config.yaml
encoder_arch: "efficientnet"
model: "segmentation model"
dataset: "Sentinel-2 satellite tiles (TerraMesh)"
train_examples: 72500
image_size: 64
crop_scale_min: 1
horizontal_flip: true
color_jitter: 0.2
cutout: 0.25
num_classes: 10
encoder_norm: "layernorm"
encoder_activation: "hardswish"
encoder_channel_attention: "eca"
encoder_depths: [6, 6, 6]
encoder_kernel_size: 5
encoder_stem: "deep"
encoder_expansion: 6
encoder_widths: [32, 48, 72]
decoder_norm: "groupnorm"
decoder_activation: "silu"
decoder_weight_standardization: false
decoder_channel_attention: "eca"
decoder_widths: [48, 48, 96, 192]
decoder_blocks_per_level: 2
decoder_block: "basic"
decoder_attention: false
decoder_upsampling: "transposed_conv"
label_smoothing: 0.05
init: "kaiming_normal"
residual_init: "scaled_by_depth"
optimizer: "normuon"
muon_scale: "original"
lr: 0.01
momentum: 0.95
nesterov: true
orthogonalizer: "newton_schulz_5"
adamw_lr_other_params: 0.0012
grad_clip: 1.0
ema_decay: 0.995
steps: 7300
batch_size: 64
epochs: 6.4
lr_schedule: "step"
warmup_steps: 1460
weight_decay: 0.02
adamw_weight_decay_other_params: 0
Rows from block 1 of the decoder, named by matrix and row number. Rows with one number belong to one channel. Each number is 128 + 24 x the weight over its row's rms, rounded and kept within 0 to 255. All counts start at 0. After the name is the row's rms in percent of the matrix's.
# convs0: first 3x3 conv (decoder.mid.1.convs.0.weight, 192x192x3x3), inputs 100-109, a 3x3 kernel for each
# convs1: second 3x3 conv (decoder.mid.1.convs.1.weight, 192x192x3x3, transposed), outputs 100-109, a 3x3 kernel for each
convs0.5 099 [114 167 167 107 145 172 110 135 161 113 134 112 136 139 109 151 145 111  97  96 107 121 139 168 112 131 158 144 169 127 130 164 114 113 171 149 113 132 135  95  97  97 124  94 113 106 103 156 124  93 122 135 134 122 113 128 121  97 132 142 127 157 180 124 125 163 120 172 217 118 182 184 154 115 108 152 133 116  93 131 116  95 123 109 131 128 137 127 104 141]
convs1.5 102 [118  93 100 120 124  98 126 126 112  56  67  77  72  85  83  68  78  87 130 147 139 162 172 140 135 146 117 129 138 104 149 131 127 121 128 125  89 147 155 110 137 146 128 146 164 103 112 125 103 116 133 114 115 157 141 168 140 116 144 132 122 126 131 113 117 113 114 113 127 108  91 104 124 132 150 149 145 147 105 134 131 137 133 125 157 145 133 147 145 155]
convs0.6 098 [100 106 112 105 115 133  83 116 157 108 130 119  99 120 120  86 114  93 121 171 113 124 190 147 123 159 160 120 112 134 168 106 161 126 138 126 112 110  97 110 106 102 111 129 129 129 146 136 123 112 132 108 104 145 121 148 140  74 165 142  86 168 153 108 133 150  75  97 100 100 121 131 147 157 129 127 131  94 124 133  81 128 130 127 127 129 111 159 153 126]
convs1.6 096 [131 127 134 148 143 139 139 127 143 117 115  97  97 129 115  99 127 111 123 169 108 123 180 130 107 133 116 137 130 106 127 127 131 131 158 120 142 177 139 124 181 120 119 131  94 167 150 178 139 126 140 135 152 128 116 123  90 110 142 154  99 129 158 149 167 118 144 169 134 122 139 127 117 144 167 146 167 184 135 143 164 126 123 135 106 101 129 123 106 126]
convs0.7 095 [152 159 131 121 114 123 145 130 131 119 106 119 128  98  73 118 123  94 133 110  95 147 142 109 123 132  91 129 152  98 166 137 157 123 119 130 140 116 137  97 108 126 136 129 124 108 108 133  89 121 110  80 114 123 103 107 141 107 134 140 124 134 105 139 131 137  97  92 116 105 135 157 110 124 139 128 138 154 141 125 135 176 151 131 135 124 123 165 135 110]
convs1.7 097 [116  91  88 100  93 100 106  97 100 131 128 105 144 131 118 158 157 147 142 171 135 132 157 138 143 145 110 124  97 131 128 112 115 129 106 132  94 120  97 108 144 113 127 130  99 140 105 132 145  94 129 118 110 120 108 103 102 112 107 137 121 133 133 120 131 102 100 107 109 102 116 108 152 163 144 172 173 145 176 172 147 170 162 140 125 127 122 120 135 143]
convs0.8 105 [ 90 105  80 130 120  78 186 173 120 122 119 126 166 135 144 124 143 161 119 139 124 147 181 128 116 135 132 154 135 124  97 136 192 101 133  98 145 134 125 106 125 165 137 127 118 132 141 125 128 136 139 136 144 142 107 127 123 178 185 128 133 130 137 132 122 121 157 123 116 169 145 134 159 120 117 142 113 143 117 103 127 132 124 126 125 141 128 116 113 110]
convs1.8 114 [147 119 103 139 153 122 120 140 114  99 102 104 120 105 106 114  81  98 119 134 103 103 156 110 100 125 130 119 121 119  96 114 113 137 131 136 150 123 115 181 139 111 183 179 153 117 124  96 131 125 146 132 133 115 143 125 130  93 111 121 113  83  97 121 114  95  92 121 121 122 115 134 148 119 118 152 154 113 158 132 128 141 131 142 154  94 137 152 128 143]
convs0.9 110 [107 132 129  97  91  92 133 118  89 133 130 132 136 163 140 121 143 143 109 116 155 183  95 104 155 162  93 103 142 156 123 111 109 134 150 100 117 101 107 139 135 105 143 125 108 128 101  95 137 101 132 125 117 106  90 100 151 124 113 117 106 143 117  82 105 147  79 100 144  54 102 151 115 159 147 109  81  98 143 114 107 106 105 102 129  78  90 124 134 116]
convs1.9 114 [137 171 149 136 159 172 143 116 173 141 145 144 118 136 147 151 136 129 139 173 124 145 157 130 137 147 102 135 120 129 149 130 146 121 153 148 112 121  98 128 125 141 132 104 130 145 125 132 151 123 159 126 129 112 138 149 151 126  85 133 114 141 103 117 107 121 114 105 110 112 123 108 117 136  76 115 135 116 129 127 151 132 134 133 136 174 157 129 154 156]
convs0.10 099 [115 112 130 117 127 134 103 147 126 141 150 128 131 139  98 118  86  99 112 107 140 100 135 140  89 119 149 113 117 115 139 118 169 147 147 133 136 118 134 128 109 116 121 100 107 116 103 103 109  90  67 124 115 103 119 153 147 115 169 146 121 181 144 161 164 100 143 109  86 122  77 103 129 115 123 111  95  85 119 145 106 125 115 116 135 125 123 125 137 130]
convs1.10 091 [129 131 148  94 102 129 125 133 166  88 116 133  98 117 154 123 131 139 111 128 132 111 114 113 110 124 117 151 148 127 145 117 107 157 122 133 104  77  86 105  92  73 101  83  98 149 175 150 151 169 137 133 150 121 105 130 114 117 162 144 118 119 106 141 139 132 115  90 114 117  85 131 120 129 129 116 119 121  98 106 115 120 148 127 130 140 134 143 134 137]
convs0.11 095 [127 113 151 130 125 128 161 150 153 111 137 129  96 125 107 133 134 116 146 107  99 174 172 148 180 190 153  94 137 141 114 173 160 132 155 173 106 117 146 122 131 152 123 139 143 112  82 116 135  96 135 150 119 157 124 127 140 131 156 153 116 158 151 106 114 112 137 142 125 130 120 128 140 138 116 132 131 126 114  99 125 139 132 137 134 148 129 145 142 138]
convs1.11 096 [119 116  68 123 109  69 117 104  66  98  91  98 103 102  85  99  97  73 127 160 143 114 154 145 118 147 127  99  90 125  91 107 124  82  86 122 130 160 136 107 153 156 114 141 149 168 149 166 126 101 129 143 133 147 174 111 111 181 131 117 200 153 126 175 141 144 153 134 145 143 149 146 165 157 135 174 169 153 146 142 134 118 104  96 136 131 109 149 168 149]
convs0.12 113 [123 116 128 122 137 146 111 123 151 137 133 145  98 100 120  98 114 104  75  90 110  99  94  98 125 150 123  82 108 153 152 121 125 199 158 106 176 172 138 141 161 139  89  97 117 159 192 172 109 141 159  67  79 115 151 150 134 146 170 128 151 164 124 119 108 133 149 122 125 166 150 162 100 132 149 118 105 111 151 128 137 149 125 116 106 116  81 123 122 103]
convs1.12 108 [126 119 110 120  97 126 109  92 112 105 103 103 121 135  95 109 125 112 140 170 157 151 199 162 148 174 152 135 112 107 105 111  85 134 146 112 132 113 101 124 132 118 142 148 152 121 135 138 117 131 153  86  94 124 155 133 132 141 131 150 139 139 161 108 117 147 118 142 130 149 168 150 155 159 138 129 160 155 151 151 185 113 122 122 127 133 119  99  96 136]
convs0.13 088 [104 113 117  92  93 101 116 128 103  65 105 129  80 125 142  81 131 132  83  83  87 126 115 116 171 152 136 169 131  99 140 154 140 149 138 131 126 108 103 137 120 107 152 149 124 131 129 117 114 115 104 141 116  86 141 102 122 121 138 177 102 126 129 101 143 144 115 143 116 125 139 116  99 107  95  98 107 118  96  89  90  94 118 126  96 110 109 100 117 124]
convs1.13 074 [149 142 111 138 163 151 126 143 129  81  76  83 112 121 142 105 109 132 123 156 154 139 188 172 110 138 131 123  95 123 131  79  86 137  99 104 119 156 144 133 177 163 145 156 147 109 118 149 103 105 126 123 136 142 149 158 131 124 162 131 108 146 128 160 148 151 117 125 151  99  91 125 152 148 143 148 141 150 151 149 163  70  94  92  91  91  80  96 125 115]
convs0.14 114 [128 152 130 123 141 155 126 127 154 145 126 118 197 161 149 204 200 173 102 113 122  97  97 112 104 118 122 139 158 136 175 108 106 148 142 109 148 133 121 150 149 129 137 161 139 150 145 136 131 139 144 111 154 158 112 126 111 117 127 116 136 147 124 109  94 106 147 125 126 184 167 138 110 135 121 133 127 120 131 113 123 135 130 121 137 123 129 149 142 149]
convs1.14 118 [107 108 144 128 120 158 126  97 114 149 140 120 162 165 148 123 145 132 107 101  94 102 119 104 119 137 133 127  95  88 119  93  91 107 109 105 139 127 134 111 127 169 120 118 148 146 146 133 148 133 135 143 136 154 161 174 136 131 156 109 132 152 123 156 154 149 176 155 143 208 184 156 109 111  82  97 111 125  97 100 107 147 146 164 116 121 130  98  70  78]
convs0.15 098 [ 95  89  65 107  93  84 136 141 122  93 110 111 125 137 131 105 108 104 148 129 128 128 146 145 133 136 136 127  63  88 195 207 206 166 102 129 114 137 135 101 132 123  91 101 123 151 128  89  92 114 115 119 139 155 126 105  93 116 135 126 116 125 127 138 117 158 134 112 123 124  98 115 133 125 119 114 134 134  96 120 107  98 125 115  71  83 120  87 115 116]
convs1.15 100 [142 131 124 144 144 140 139 131 135 108  95 101 159 157 140 109 115 115 124 117 121 153 163 158 142 147 152 162 162 153 130 135 165 140 146 123 111 121 124 118 106 129 135 107 111 105 104 105 118  64  92 126 138 125 144 116 121 157 145  98 128 148 133 106 120  96  75  93  66  76 101  94 132 126  92 169 146 123 126 122 127 159 170 156 148 156 151 114 137 148]
convs0.16 091 [161 183 147 144 156 114 129 104 117 129 127 132 105 111 147 122 131 123 169 150 147 156 179 135 166 161 124 100  94  87 113 134 127  65 136 166 149 131 136 132 153 130 147 145 139 127 114 143 146 133 109 122 116 105  86  96  77 145 130 158 134 137 150 119  97 128 115 102 134 132 127 119  87 113 147 106 121 131 124 136 165 130 137 125 120 135  88 108 121 131]
convs1.16 087 [108 120 123 118 164 136 127 129 110 112  87 114 107  85 113  84 100 128 123 147 122 125 133 117 129 129 125 107 117 113 127 109 102 113 113  97 146 118 111 123 192 118 111 129 124 135 115 117 148 117  92 155 175 134 169 160 107 164 103 108 137 126 116 161 135 140 148  82 147  98  72 127 230 171 136 168 195 135 141 165 132 151 109 126 158 169 173 152 214 177]
convs0.17 093 [128 153 145 133 106 143 147 146 123 168 120 123 153 137 125 145 117 122 112 119 122 178 122 152 174 134 117 144 165 147 132 241 100 149 148 153 128 155 102 116 114  79 112 103 105 134 120 115 140 106  98 103  97 115  98 101 116 148 114 116 139 118 119 147 112 124 104 110 106 123 109 105 104 125 137 104 109 110 129 107 150 137 126 136 125 129 141  88 141 113]
convs1.17 084 [151 121 145 113 144 180 119 117 135 124 107 126 117 124 114 104 121 117 155 106 137 125 133 150 124 141 153 152 131 144 163 169 134 158 132 124 136 168 107 136 139 108  97 126 106 114 149 130  99 155 129 142 168 138 120  98  94 108 124 157 124 159 117 169 116 148 158  92 142 136  90 117 119 129 101 143  94 144  88 131 114 113 168 123 103 158 102  90 119 113]
convs0.18 103 [127 123 118 106  99  99 116 112  81 116 113 123 110  86 104  88  93 105 103  89 118 162 150 130 145 188 112 117 216 111  84 191  95 114 135  67 121 109 126 130  88 110 115 118 117 145  95 123 130  89 118 137 111 142 134 125  95 128 179 141  99 156 144 116 113 120 119 113 142 133 107 134  98  97 124 110  66 115 119 106 101  98 102 125 127 119 107 112 137 120]
convs1.18 109 [161 154 146 136 152 144 125 126 115 109 120  93 120 115  69 128 100  82 136 128 143 141 146 150  98 126 145 127 119 121 131 122 117 114 129 119 144 160 161 140 149 151 103 126 122 139 110 161 133 124 171 143 147 156 107 147 129 117 143 117 119 164 172 128 129 126 136 110 117 115 108 115 127 154 119 154 149 156 108 159 151 144 133 107 129 143 109 113 135 110]
convs0.19 105 [105 122 118  89 105 119 106 117 125 100  96 121 106 142 142 121 130 143 147 130 121 121 110 130 109 117 132 148 145 128 117 128 155 123 138 158 120 107 128 135 114 119 136 136 139 115  95 106 133 126 118 133 149 130 115 105  89 134 151 104 125  97 139 141 138 161 150 151 141 146 162 161 124 161 139 127 163 162 131 103 103 123 140 124 120 148 148 138 140 137]
convs1.19 136 [113 108 119  95 116 112 111  96 106 121 117  95 101 112  94  90  98 111 110 143 138 136 157 131 120 148 138  72  98  91 126 143  76 120 140 140 129 135 129 149 153 152 132 149 156 136 122 133 152 127 127 141 106 109 123  98 143 110 130 133 125 103 115 145 170 146 113 154 144 129 142 129 151 136 146 159 172 136 148 157 126 134 128 101 108 125 112 108 132  92]
convs0.20 105 [137 128 148 146 117 117 133 137 128 146 163 128 157 196 169 142 149 149 106 118 110 115 113 107 103  79 115 132 115 100 138 121 125  93  94 122 140 121 118 179 175 134 151 142 107 146 154 136 204 248 167 127 114 107 135 155 151 144 175 142 144 143 141 115 117 123 128 128 121 137 145 146 132 139 155 127  93 125 120 124 106 139 122 113 116  94 110 134 114 115]
convs1.20 130 [166 103  97 105  93  78 124 106 117 119 109 123 100 120 126 139 152 142 120 154 153 129 154 154 129 160 143  98  95 158 146 146 133 138 154 161  88 107 100 111 128 140 142 137 133 112 137 168 125  86 116 147 114 117 141 148 143 116 116 143 100 112 103 134 152 136 151 190 180 163 182 163  83  85  54 111  97  98  96  75  96 122 106 145 146 151 151 139 128 142]
convs0.21 096 [174 156 126 138 120 134 126 105 132  75  91  99  89  80  79 113  86 110 171 142 162 174 170 165 174 190 178 124 142 115  92 142 104  78 142  97 133 123 140 129 107 138 135 104 133 156 110  93 109 115  98 136 115  99 104 155 142  95 107 110  94  84 109 106 147 178  92 118 131 121 132 108 113  91 137 110  86  66 110  85 103 156 121 149 138 127 138 137 120 124]
convs1.21 079 [166 142 129 155 136 132 164 166 143  96 113 101 100 108  94 102 113  87 160 163 162 132 121 151 122  90 128  92 102 132 160 121 137 145 120 154 136 128 149 179 149 170 139 150 129 101  92 106 107 131 117 137 148 108  81  77  97  76  85  83  82 100 101 151 129 164 146 109 151 154 154 160 148 140 141 131 114 121 113 117 161 116 150 112 129 157 100 138 126 111]
convs0.22 091 [107 125 135 143 177 166 134 152 168  93  75 110 129 137 150 161 158 135 137  93  97 123  93 103  59  78  73 129 169 118 115 134  95 137 131 149 133 127 149 135 132 134 148 160 164 152 130 129 157 133 115 119 122 107 114 106 150 108 113 121 106 109 113 109 125 159 161 173 180 172 182 182 106 146 174 136 174 180 149 152 178 104 125 131 100 109 118 126 144 135]
convs1.22 091 [157 132 161 147 152 173 158 147 175  88  95  92  88  85 100 126 143 111 126 149 158 114 135 124 137 142 134 129 125 125 130  99 129 124 121 157  92  95 123 116 114 162 163 158 156 101 124 132 113 136 137 119 103 104 150 166 162 122 156 157 112 143 128 144 139 135 132 105 102 125 107 113 140 141 137 130 136 147 136 150 151 109 125  92 123 154 103 121 143 100]
convs0.23 102 [111 142 203 106 138 168 134 144 161 130  98 122 130 129 138 134 141 132  93  62 164 129 126 200 108 131 192 140  88  99 117  97 126 101 127 125 120  99 133 128  85 141 125 115 153 128 104 112 110  73  78 109  83  90 126  97 136 134 129 163 144 152 152 103 121 144 127 124 132 113 122 124  94 124 129 130 127 154 152 124 146 105 101 154 123 111 135 143 148 161]
convs1.23 102 [121 125 158 117 123 138 123 139 158  90 122 121  91 107 117  77  84 113 133 147 151 123 139 154 114 123 133 152 145 147 156 152 141 174 152 135  92 104 119 108 114 139  85  86 143  87 126 117 108 133 125 129 133 150 141 107 102 126 119 108 113 122 123 150 149 152 149 156 160 155 173 179  80  92  76  95 114 100 104  97  78 116 135 156 103 126 142 126 153 151]
convs0.24 094 [131 129 142 107 112 110  88 104 102 137 129 107 149 114 118 127 136  96 118 123 111 115 140 156 111 138 142 107 157 110 162 159 145 122 142 121 130 126  93 125 123  93 130 142 105 127 114 109  91 147 136 120 145 111 108 124 101 161 177 167 149 142 115  84  93 131 137 127 161 127 118 132 111 121 141 116  92 109 155 132 128 158 144 144 151 147 133 144 136 114]
convs1.24 074 [151 117 116 140  84 106 145 124 119 117 139 152 126 158 165 103 111 147 110 108 119 109 123 107  74  92  84 116 128 125  93 122  99 102 131 104 133 128 130 155 169 151 130 136 121 177 158 155 140 144 149 122 116 146 143 115 118 166 134  87 105  73 116 144 143 132 122 130 106  97 101 121 144 151 146 152 171 120 120 127 108 107 129 119 126 135 141 112 124 118]
convs0.25 102 [147 162 147 136 136 132 129 122 146 116 137 112 115 136 128 114 111  94 105 138 135 105 144 164  88  72 124  89  96 118 102 111 155 123  97 152 124 143 146 139 143 163 124 150 131 115 112 129 118 131 137 112 136 103 146 158 155 184 201 182 156 116  98 148 116  87 152 133 109 132 135 117 115 136 135 144 150 126 130 137 148 106 136 139 105 140 145 109  82 110]
convs1.25 111 [187 162 152 149 138 126 123 117 116 129 143 111 132 136 125 126 126 115 118  96 146 132 114 136 125 115 147 121 136 143 122 156 171 117 127 122  99 122 145 133 142 153 118 149 138 110 135 138 141 139 154 135 146 155  90 116 118 110 125  85 103 126 102 116  96 128 126 101 127  87 104 126 116 113 138 131 135 121 147 134 149 139 166 126 121 120 128 127 131 125]
convs0.26 095 [121 118 119 158 145 120 129 122 118 149 142  71 140 154 130 110 130 146 107 116  93 116  99  95 205 148 136 109 149 109 149 176 124  98 118 160 126 133 116 138 170 139 102 128 121  92 106  91  83 129 110  80  90  85 164 164 156 153 187 105 161 169 140 143 127 124  93 116 105 108 102 109 135  84 131 181 185 157  97 113  90 155 121 111 164 138 145 168 146 150]
convs1.26 088 [112  90 114 100  92  90 133 143 110 150 174 174 132 171 166 157 165 146 129 111 101 126  98  76 160 159 117 147 140 159  93 133 134 131 153 133 130 114 106  96 129 131 107 172  90 125 115 127 108 127 133 119  73 112 132 114 108 146 139 127 135 117 122 113 131 150  79  99 113 141 146 143 114  88 102  84  80  93  68 100  99 122 132 133 111 138 102  96 115 116]
convs0.27 096 [147 159 132 145 148 127 156 118 118 125 130 148 135 139 181 106 148 176 153 122 103 119 145 137 105  96 141  98 173  84 146 119 113 122 160 122 118 112 104 147 136 133 153 141 134 142 146 118 132 149 122 113 127 118 129 103 139 156 155 160 114 188 119 132 100 109 129  92 112 146 136  99 110 143 127 115 103 125 119  99 118 154 142 102 157 146 118 123 126 127]
convs1.27 097 [127 143 126 101 129 116 118 132 137 140 135 144 150 146 151 131 148 144 104  71  91  90  63 104 109  49  77 125  97 112 112  83 130 165 127 137 117 157 110 114 148 107 101  76 109 130 110  73 121  97  89  96 119  67  99 105  74 123  69 121 115 113  87 109  95  95 118  75 123 108  62  81 138 121 153 129 103 124 130 116 155 166 143 110 131 139 138 134 131 147]
convs0.28 087 [136 114 130 163 158 126 147 154 133 105 123 140  88 118  98 113 110  93 157 132 113 139 142 120 160 162 151  99  99  98 170 133 120  94  97 118 121 144 143 158 167 161 122 132 140  83  91 107 115 102 112  99  81  95 135 106 121 147 152 103 131 117 123 100 146 169 101 123 151 100 142 138 136 108  77 181 174 117 152 108 149 122 115 115 130 124 132 119 155 156]
convs1.28 071 [154 159 135 149 130 125 129  94  96 135 127 127 130 101 100 119 102  94 138 117 114 112 104  99 144 120 135 113 109 134 120 135  89 151 164 148 107 102 115 101 111 111 105 116  95 162 163 139 153 158 170 142 144 148 104 108 121 134 155 111 115  95  98 113  81  87  83  71  85 121 107 124 125 132 141 110 117 121 142 127 149 137  97 104 167 131 117 126 110 100]
convs0.29 099 [146 176 121 125 134 120 109 146 123 100  93  94 125  98 101 125 134 123  93 127 128 122 153 143 145 141 131 158 145 157 130 100 100 106 227 139 127 125 123 145 119  91 143 134 137 152 150 143 194 158 133 195 142 196 117 114 133 144 124  87 124 126 110 103 145 138 124 109 104 121  86  98 136 160 150 121  98 102 105 136 119 146 157 113 153 149 138 131 135 116]
convs1.29 099 [136 182 130 151 164 109 147 132 105 130 168 149 162 172 154 125 140 141  85  88 139 133 123 142 114  88 105 136  97 109 149 137 121 108 127 132 143 171 177 163 167 146 165 201 180 143  97 141 128 130 141  98 113 141 154 147 147 132 137  91 158 121 124 134 113  96 123 118 103 104  87 110 152 132 135 127 135 138 111 121 133 107 132  73 109 145 149 133 151 129]
convs0.30 096 [137 126 127 159 157 156 101 141 108  93 132 121 123 123 177 155 156 139  36 122 140 115 167 145 100 154 168 115 114 144 138 149 215 120 148 162 126 130 111 153 143 134 149 137 116 113 138 119  78 113 118 112  90 104  81 123 146 117 163 153 103 154 144 135 145 153 148 152 150 178 158 168 143 151 121 121 124 102 109 105 120 122 126 125 159 135 123 141 144 140]
convs1.30 096 [109 104 100 125 114 145 122 126 148 130 146 115 146 136 113 155 137 130 156 159 127 150 158 177 145 149 126  84 109 111  99 154 131 137 144 152  95 139  86 125 148 119 122  81  93 143  90 115 133 133 148 124 129 111 113 101  97  93 102 108 100 101  92 153 108 130 153 128 157 132 136 152 118 128 120 100  99 122  72  79 106 174 140  75 162 120 113 128  99 113]
convs0.31 099 [112 108 130 112  98 130 123  94 108 106  98 116 105 158 110  98 130 130 135 103 116 128 168 113  69 144 104 126 120  52 158 192 150  78 132  74 117 116 141 101 130 137 112  95 114 134 146 141  99 116 148  91 100 119  75 118 101 158 209 172  99 145 126 126 120 120 121 116 130 113 131 124  98 156 166 104 124 126 120 114 151 126  91  97 108 127 109 107 113 101]
convs1.31 099 [138 146 125 142 154 167 128 155 142 148 161 143 152 175 142 135 149 146 165 155 139 112 129 126 105 116 124 106  83 118 162 130 113 162 151 120  86 120 120 118 154 136  87 139 116 104 123 160 116 105 161 115 143 144 129 137 157 125 130 161 113 110 126 124  99 120 103  83 126  82  46  86 104  75 107 105  54 122  86  66 133 114 102 134 165 171 130 151 155 140]
convs0.32 105 [143 165 146 124 122 110 113  69  73 133 130 109 100  97 104 126 128 129 175 196 129 112 163 134 102  97 121 140 126 122  97 140 108 102 116 122 135 122 114 118 108 101 137  96  83 135 124 123 136 125  99 126 117 102 153 231 177 115 161 126 118 115 153 114 114  98 154 129 101 164 137 108 139 124 137 101  89 103 106  94 105 154 145 121 133 131 142 120 102 155]
convs1.32 121 [164 168 146 156 159 162 129 139 135 138 111 116 100  79  88 113 117 116  81 105 135  77 109 116 113 130 127 116 131 137 106 101 119 112 127 108  99 121 165 117 135 147 127 191 166 147 158 182 154 157 160 153 152 132 146 129 112 127 123 106 134 140 123 151 114 111 101  95 103 122 136 143 121 103 121  86  83 112 135 130 146 137 129 113 171 142 131 178 119 134]
convs0.33 090 [ 92 146  99 123 167 133 144 134 133 121 100 105 132 117 109 109 104 120 128 112 142 146 166 151 143 151 141 113 104 135 161  79 157 135 164 115 136 107 153 131 122 145 137 136 125 137 127 136 144 137 133 158 149 108 127 169 129 143  69 149 139 134 122  97 111 144 123 145 126 156 163 110 145 106 156 129 141 178 109 152 113 157 124 136 143 151 151 139 159 139]
convs1.33 078 [150 155 116 161 178 149 139 131 113 129 113 146 150 117 134 130 127 127 127 131 149  96 122 158 139 143 152 153 160 136 146 135 176 144 140 130 136 101 135 149 140 124 117 114 127 126 116  86 161 110 134 111 157 121 114 113 103  96  56  99 129 147 116 117 119 114 105  93 107 161 153 132 141  90  90 128 117 104 163 126 145 134 116 137  89  91 116 100 106  80]
convs0.34 103 [147 131 163 160 153 152 168 162 156  94  96 111  97 156 126 121 137 141 146 137 137 141 129 128 130 113 141 167 170 126 175 211 154 124 141 131 118 116 138 130 190 157 126 136 162  95  66  85 111 111 121 108 115 164 151 138 160 145 138 139 130 122 138  82 102 111 120 130 118 108 103  99 109 120 142 123 151 125 129 115 115 134 140 127 130 116 123 103  94  89]
convs1.34 127 [128 124 134 129 163 144 147 156 175 174 183 180 176 181 168 118 124 117 136 112 121 131  89 105 147 135 117 120  93 107 141  87 147 133 147 140 134 105 165 117 102 138 136 149 159 126 135 150 136 146 132 134 149 118 129 160  84 125 141  99  98 115  96 133 123 134 122 147 149 151 153 139  94  97  89 112 117 137 110 124 128 120 117 149 120 137 153 109 142 158]
convs0.35 100 [104 136 148  78 104 131  95 125 138  91 135  89 134 133  92 116 110 118 124 123 134 112 129 132 113 130 109 145 131 147 119 170 186 120 111 163 138 132 120 117 104 139  99  98 109 148 121  98 140 127 120 136 126 118 122 147 110  93 103 138  83 114 125 165 168 174 139 154 174 136 121 144 112 141 108 138 101 116 141 140 127 128 109 153 125 128 168 108 122 142]
convs1.35 100 [122 139 137 121 139 139 119 128 135 124 121 122 137 143 120 119 122 120  92  95 100 103 117 121  93 105 122 137 111 117 139 135 107 155 162 141 109 160 122 119 123 113  92  94  87 137 147 181 134 115 154 121 121 143 110  94 104 108 137 114 104 136 129  93  82  90 101  66  64  84  87  75  94 133 134 101 127 158  99 103 146 114 113 107 150 138 114 111 128 118]
convs0.36 091 [165 138 138 162 120 147 123 104 148  97  94 105  76 127 126  92 108  87 119 128 165  90 133 158 123 164 143 101 163 144 110 160 162 118 158 110 129 149 106 137 121 141 105 116 127 143 154 174 147 158 181 122 132 123 132 221 124 108 204 114 133 181 117 117 131 123 133 127 136  77 114 132 113 133 117 120 112 130 116 116  99 148 126 127  89 129 106  88 102 116]
convs1.36 086 [154 152 136 159 158 140 142 146 127 120 152 137 120 138 129 124 131 118 148 143 132 120 132 129 133 141 144 104 115 135 104 138 121 119 142 173 142 184 157 137 163 123 147 146 139 106  99 102 112 103 127  98  86  83 106 113 146 121 128 142 125 115 120 111  95  97 105 135 118 131 138 139  89 109 110 104  96  91 152 121 116 109 119 134 149 141 165 124 138 149]
convs0.37 107 [ 81 142 162  72  93 153  79 102 155 137 141 115 131 107 111 137  95 108 125 154 142 139 136 146 108 132 129 161 137 132 129 136 100 205 196 161 134 131 141 101 113 149 107 110 130 129 124 132 134 107 116 133 105 136 142 117 114 159 142 120 143 132 127 124 139 125 130 140 121 103 107 114 138 131 138 122 116 127 109 102 116 145 154 141 145 131 149 144 130 141]
convs1.37 110 [158 144 152 144 139 160 120 121 144  91 115 121 112 115 115 118 111 106  95 112  84  71  85  60 106 122 112 157 175 138 153 167 156 149 128 145 164 104 104 149 116  91 117 118 101 104 145 108 134 184 150 130 166 134 136 138 156 165 145 141 159 144 124  88 106 119 101 121 136 123 123 119 138 133 155 116 100 123 132 124 118 110 140 144  79  93 118 119  88 102]
convs0.38 096 [174 155 108 154 164 111 155 164 114 113 112 124  98 120 159 103 115 133 136 132 118 119 119 123 126 116 118 127 102 153 122 111 153 135  97 111 139 120 123 138 131 115 121 119 107 175 171 167 150 134 109 155 122 112 111 119 120 117 122 132 127 123 132 122 129 101 159 142 125 106 122 131 118  96 100 117 120 113 135 130 118 123 121 115 127 145 141 133 124 145]
convs1.38 104 [166 154 129 162 151 136 153 159 134 130 117 105 136 120 116 116 103 106 127 110 105 118 104  91 129  97 102 122 142 150 137 165 164 149 179 172 124 104  95 127  99 100 142 127 118 126 127 114 106 111 128 104 114 124 114 109 103  80 108 106  89 109  90 110  77  82 114  87 108 122  98 114 150 176 174 168 182 181 175 176 191 131 112 127 131 123 149 132 134 150]
convs0.39 096 [151 133 110 136 114  99 126 128 107 106 121 102 140 115 105 176 118 130  89  96  99  72 104 113 107 113 111  91 137  83 132 151  85 104  94  95 137 138 108 147 121 114 130 125 114  93 100 121  69  94 104 129 136 124  99 130 105 105 145 103  97 113  74 150 151 161 134 125 114 146 111 117 109  92 113 104 115 115 110 114 112 128  99 107 113 107 117 124 110 124]
convs1.39 100 [143 111 101 152  95  86 139 114  97 140 121 127 135 135 130 113 138 133  81  88  82  80  85  65 112  96  95 162 157 150 144 159 148 170 159 126 147 147 115 112 127 101 130 123  80 111 115 119 148 170 159 125 130 116 119  96  92 126 128 105  80  83  91 120 109  93  95  88  92  99 101 102 135 108 112 145 122 115 140 104 100 149 131 113 164 133  96 122 113 101]
convs0.40 108 [130 125 152 152 137 148 145 141 160 138 165 152 124 140 130 119 134 132 141 126 152 141  97 141 134 147 157  75  91 110  73 105 129 128 138 124 127 143 131 139 132 133 123 111 136 132 142 143  98  88 104 150 105 108 169 149 112  92 168 114 125 116 127 160 129 133 117 140 115 116 128 109 100 142 107 140 153 140 152 155 125 147 107 146 134 112 122 122 135 136]
convs1.40 115 [140 138 106 121 128 108 125 119 119 114 109 127 126 147 132 125 127 127 138 126 154 139 127 121 156 181 157  98  86 130 118 127  93 102  79 105 150 166 112 102 194 161 133 184 135 134 142 109 110 167 116 122  87 133 150  86  81 123 125  85 106  81 126 115 122 111 113 165 113 144 173 160 157 116 128 129 142 110 137 156 143  98 166 150 148 144 109 106 121 129]
convs0.41 112 [144 193 167 134 152 141 109  91  82 139 159 165 145 164 151 145 144 117  63 118 107  93 104  82 116  70  83 104 100 117 118 134  88 139 143 108 138 130 141 130 145 152 107 114 109  98  81  76 112  85  89  98 114 102  95 104 110  99  90  92 128  93 107 125 133 131 113 135 123  95 111 109 120 113 127 118 103 116 106  98  94 135 149 116 146 133 116 120  71  88]
convs1.41 151 [115 143 135 135 155 159 143 159 142 119  99 123 134 136 134 158 159 130 144 115 137 112  95 125 129 113 135  93 116 116 132 144 129 130 135 128 158 156 149 139 120 106 139 123  88 132 135 127 119 134 148 131 136 142 185 147 150 159 137 145 191 161 157 120 115  97  98  93  89 135 114 105 109 117 122  96 102 100  89 125 131 145 160 166 120 137 148  93 101 127]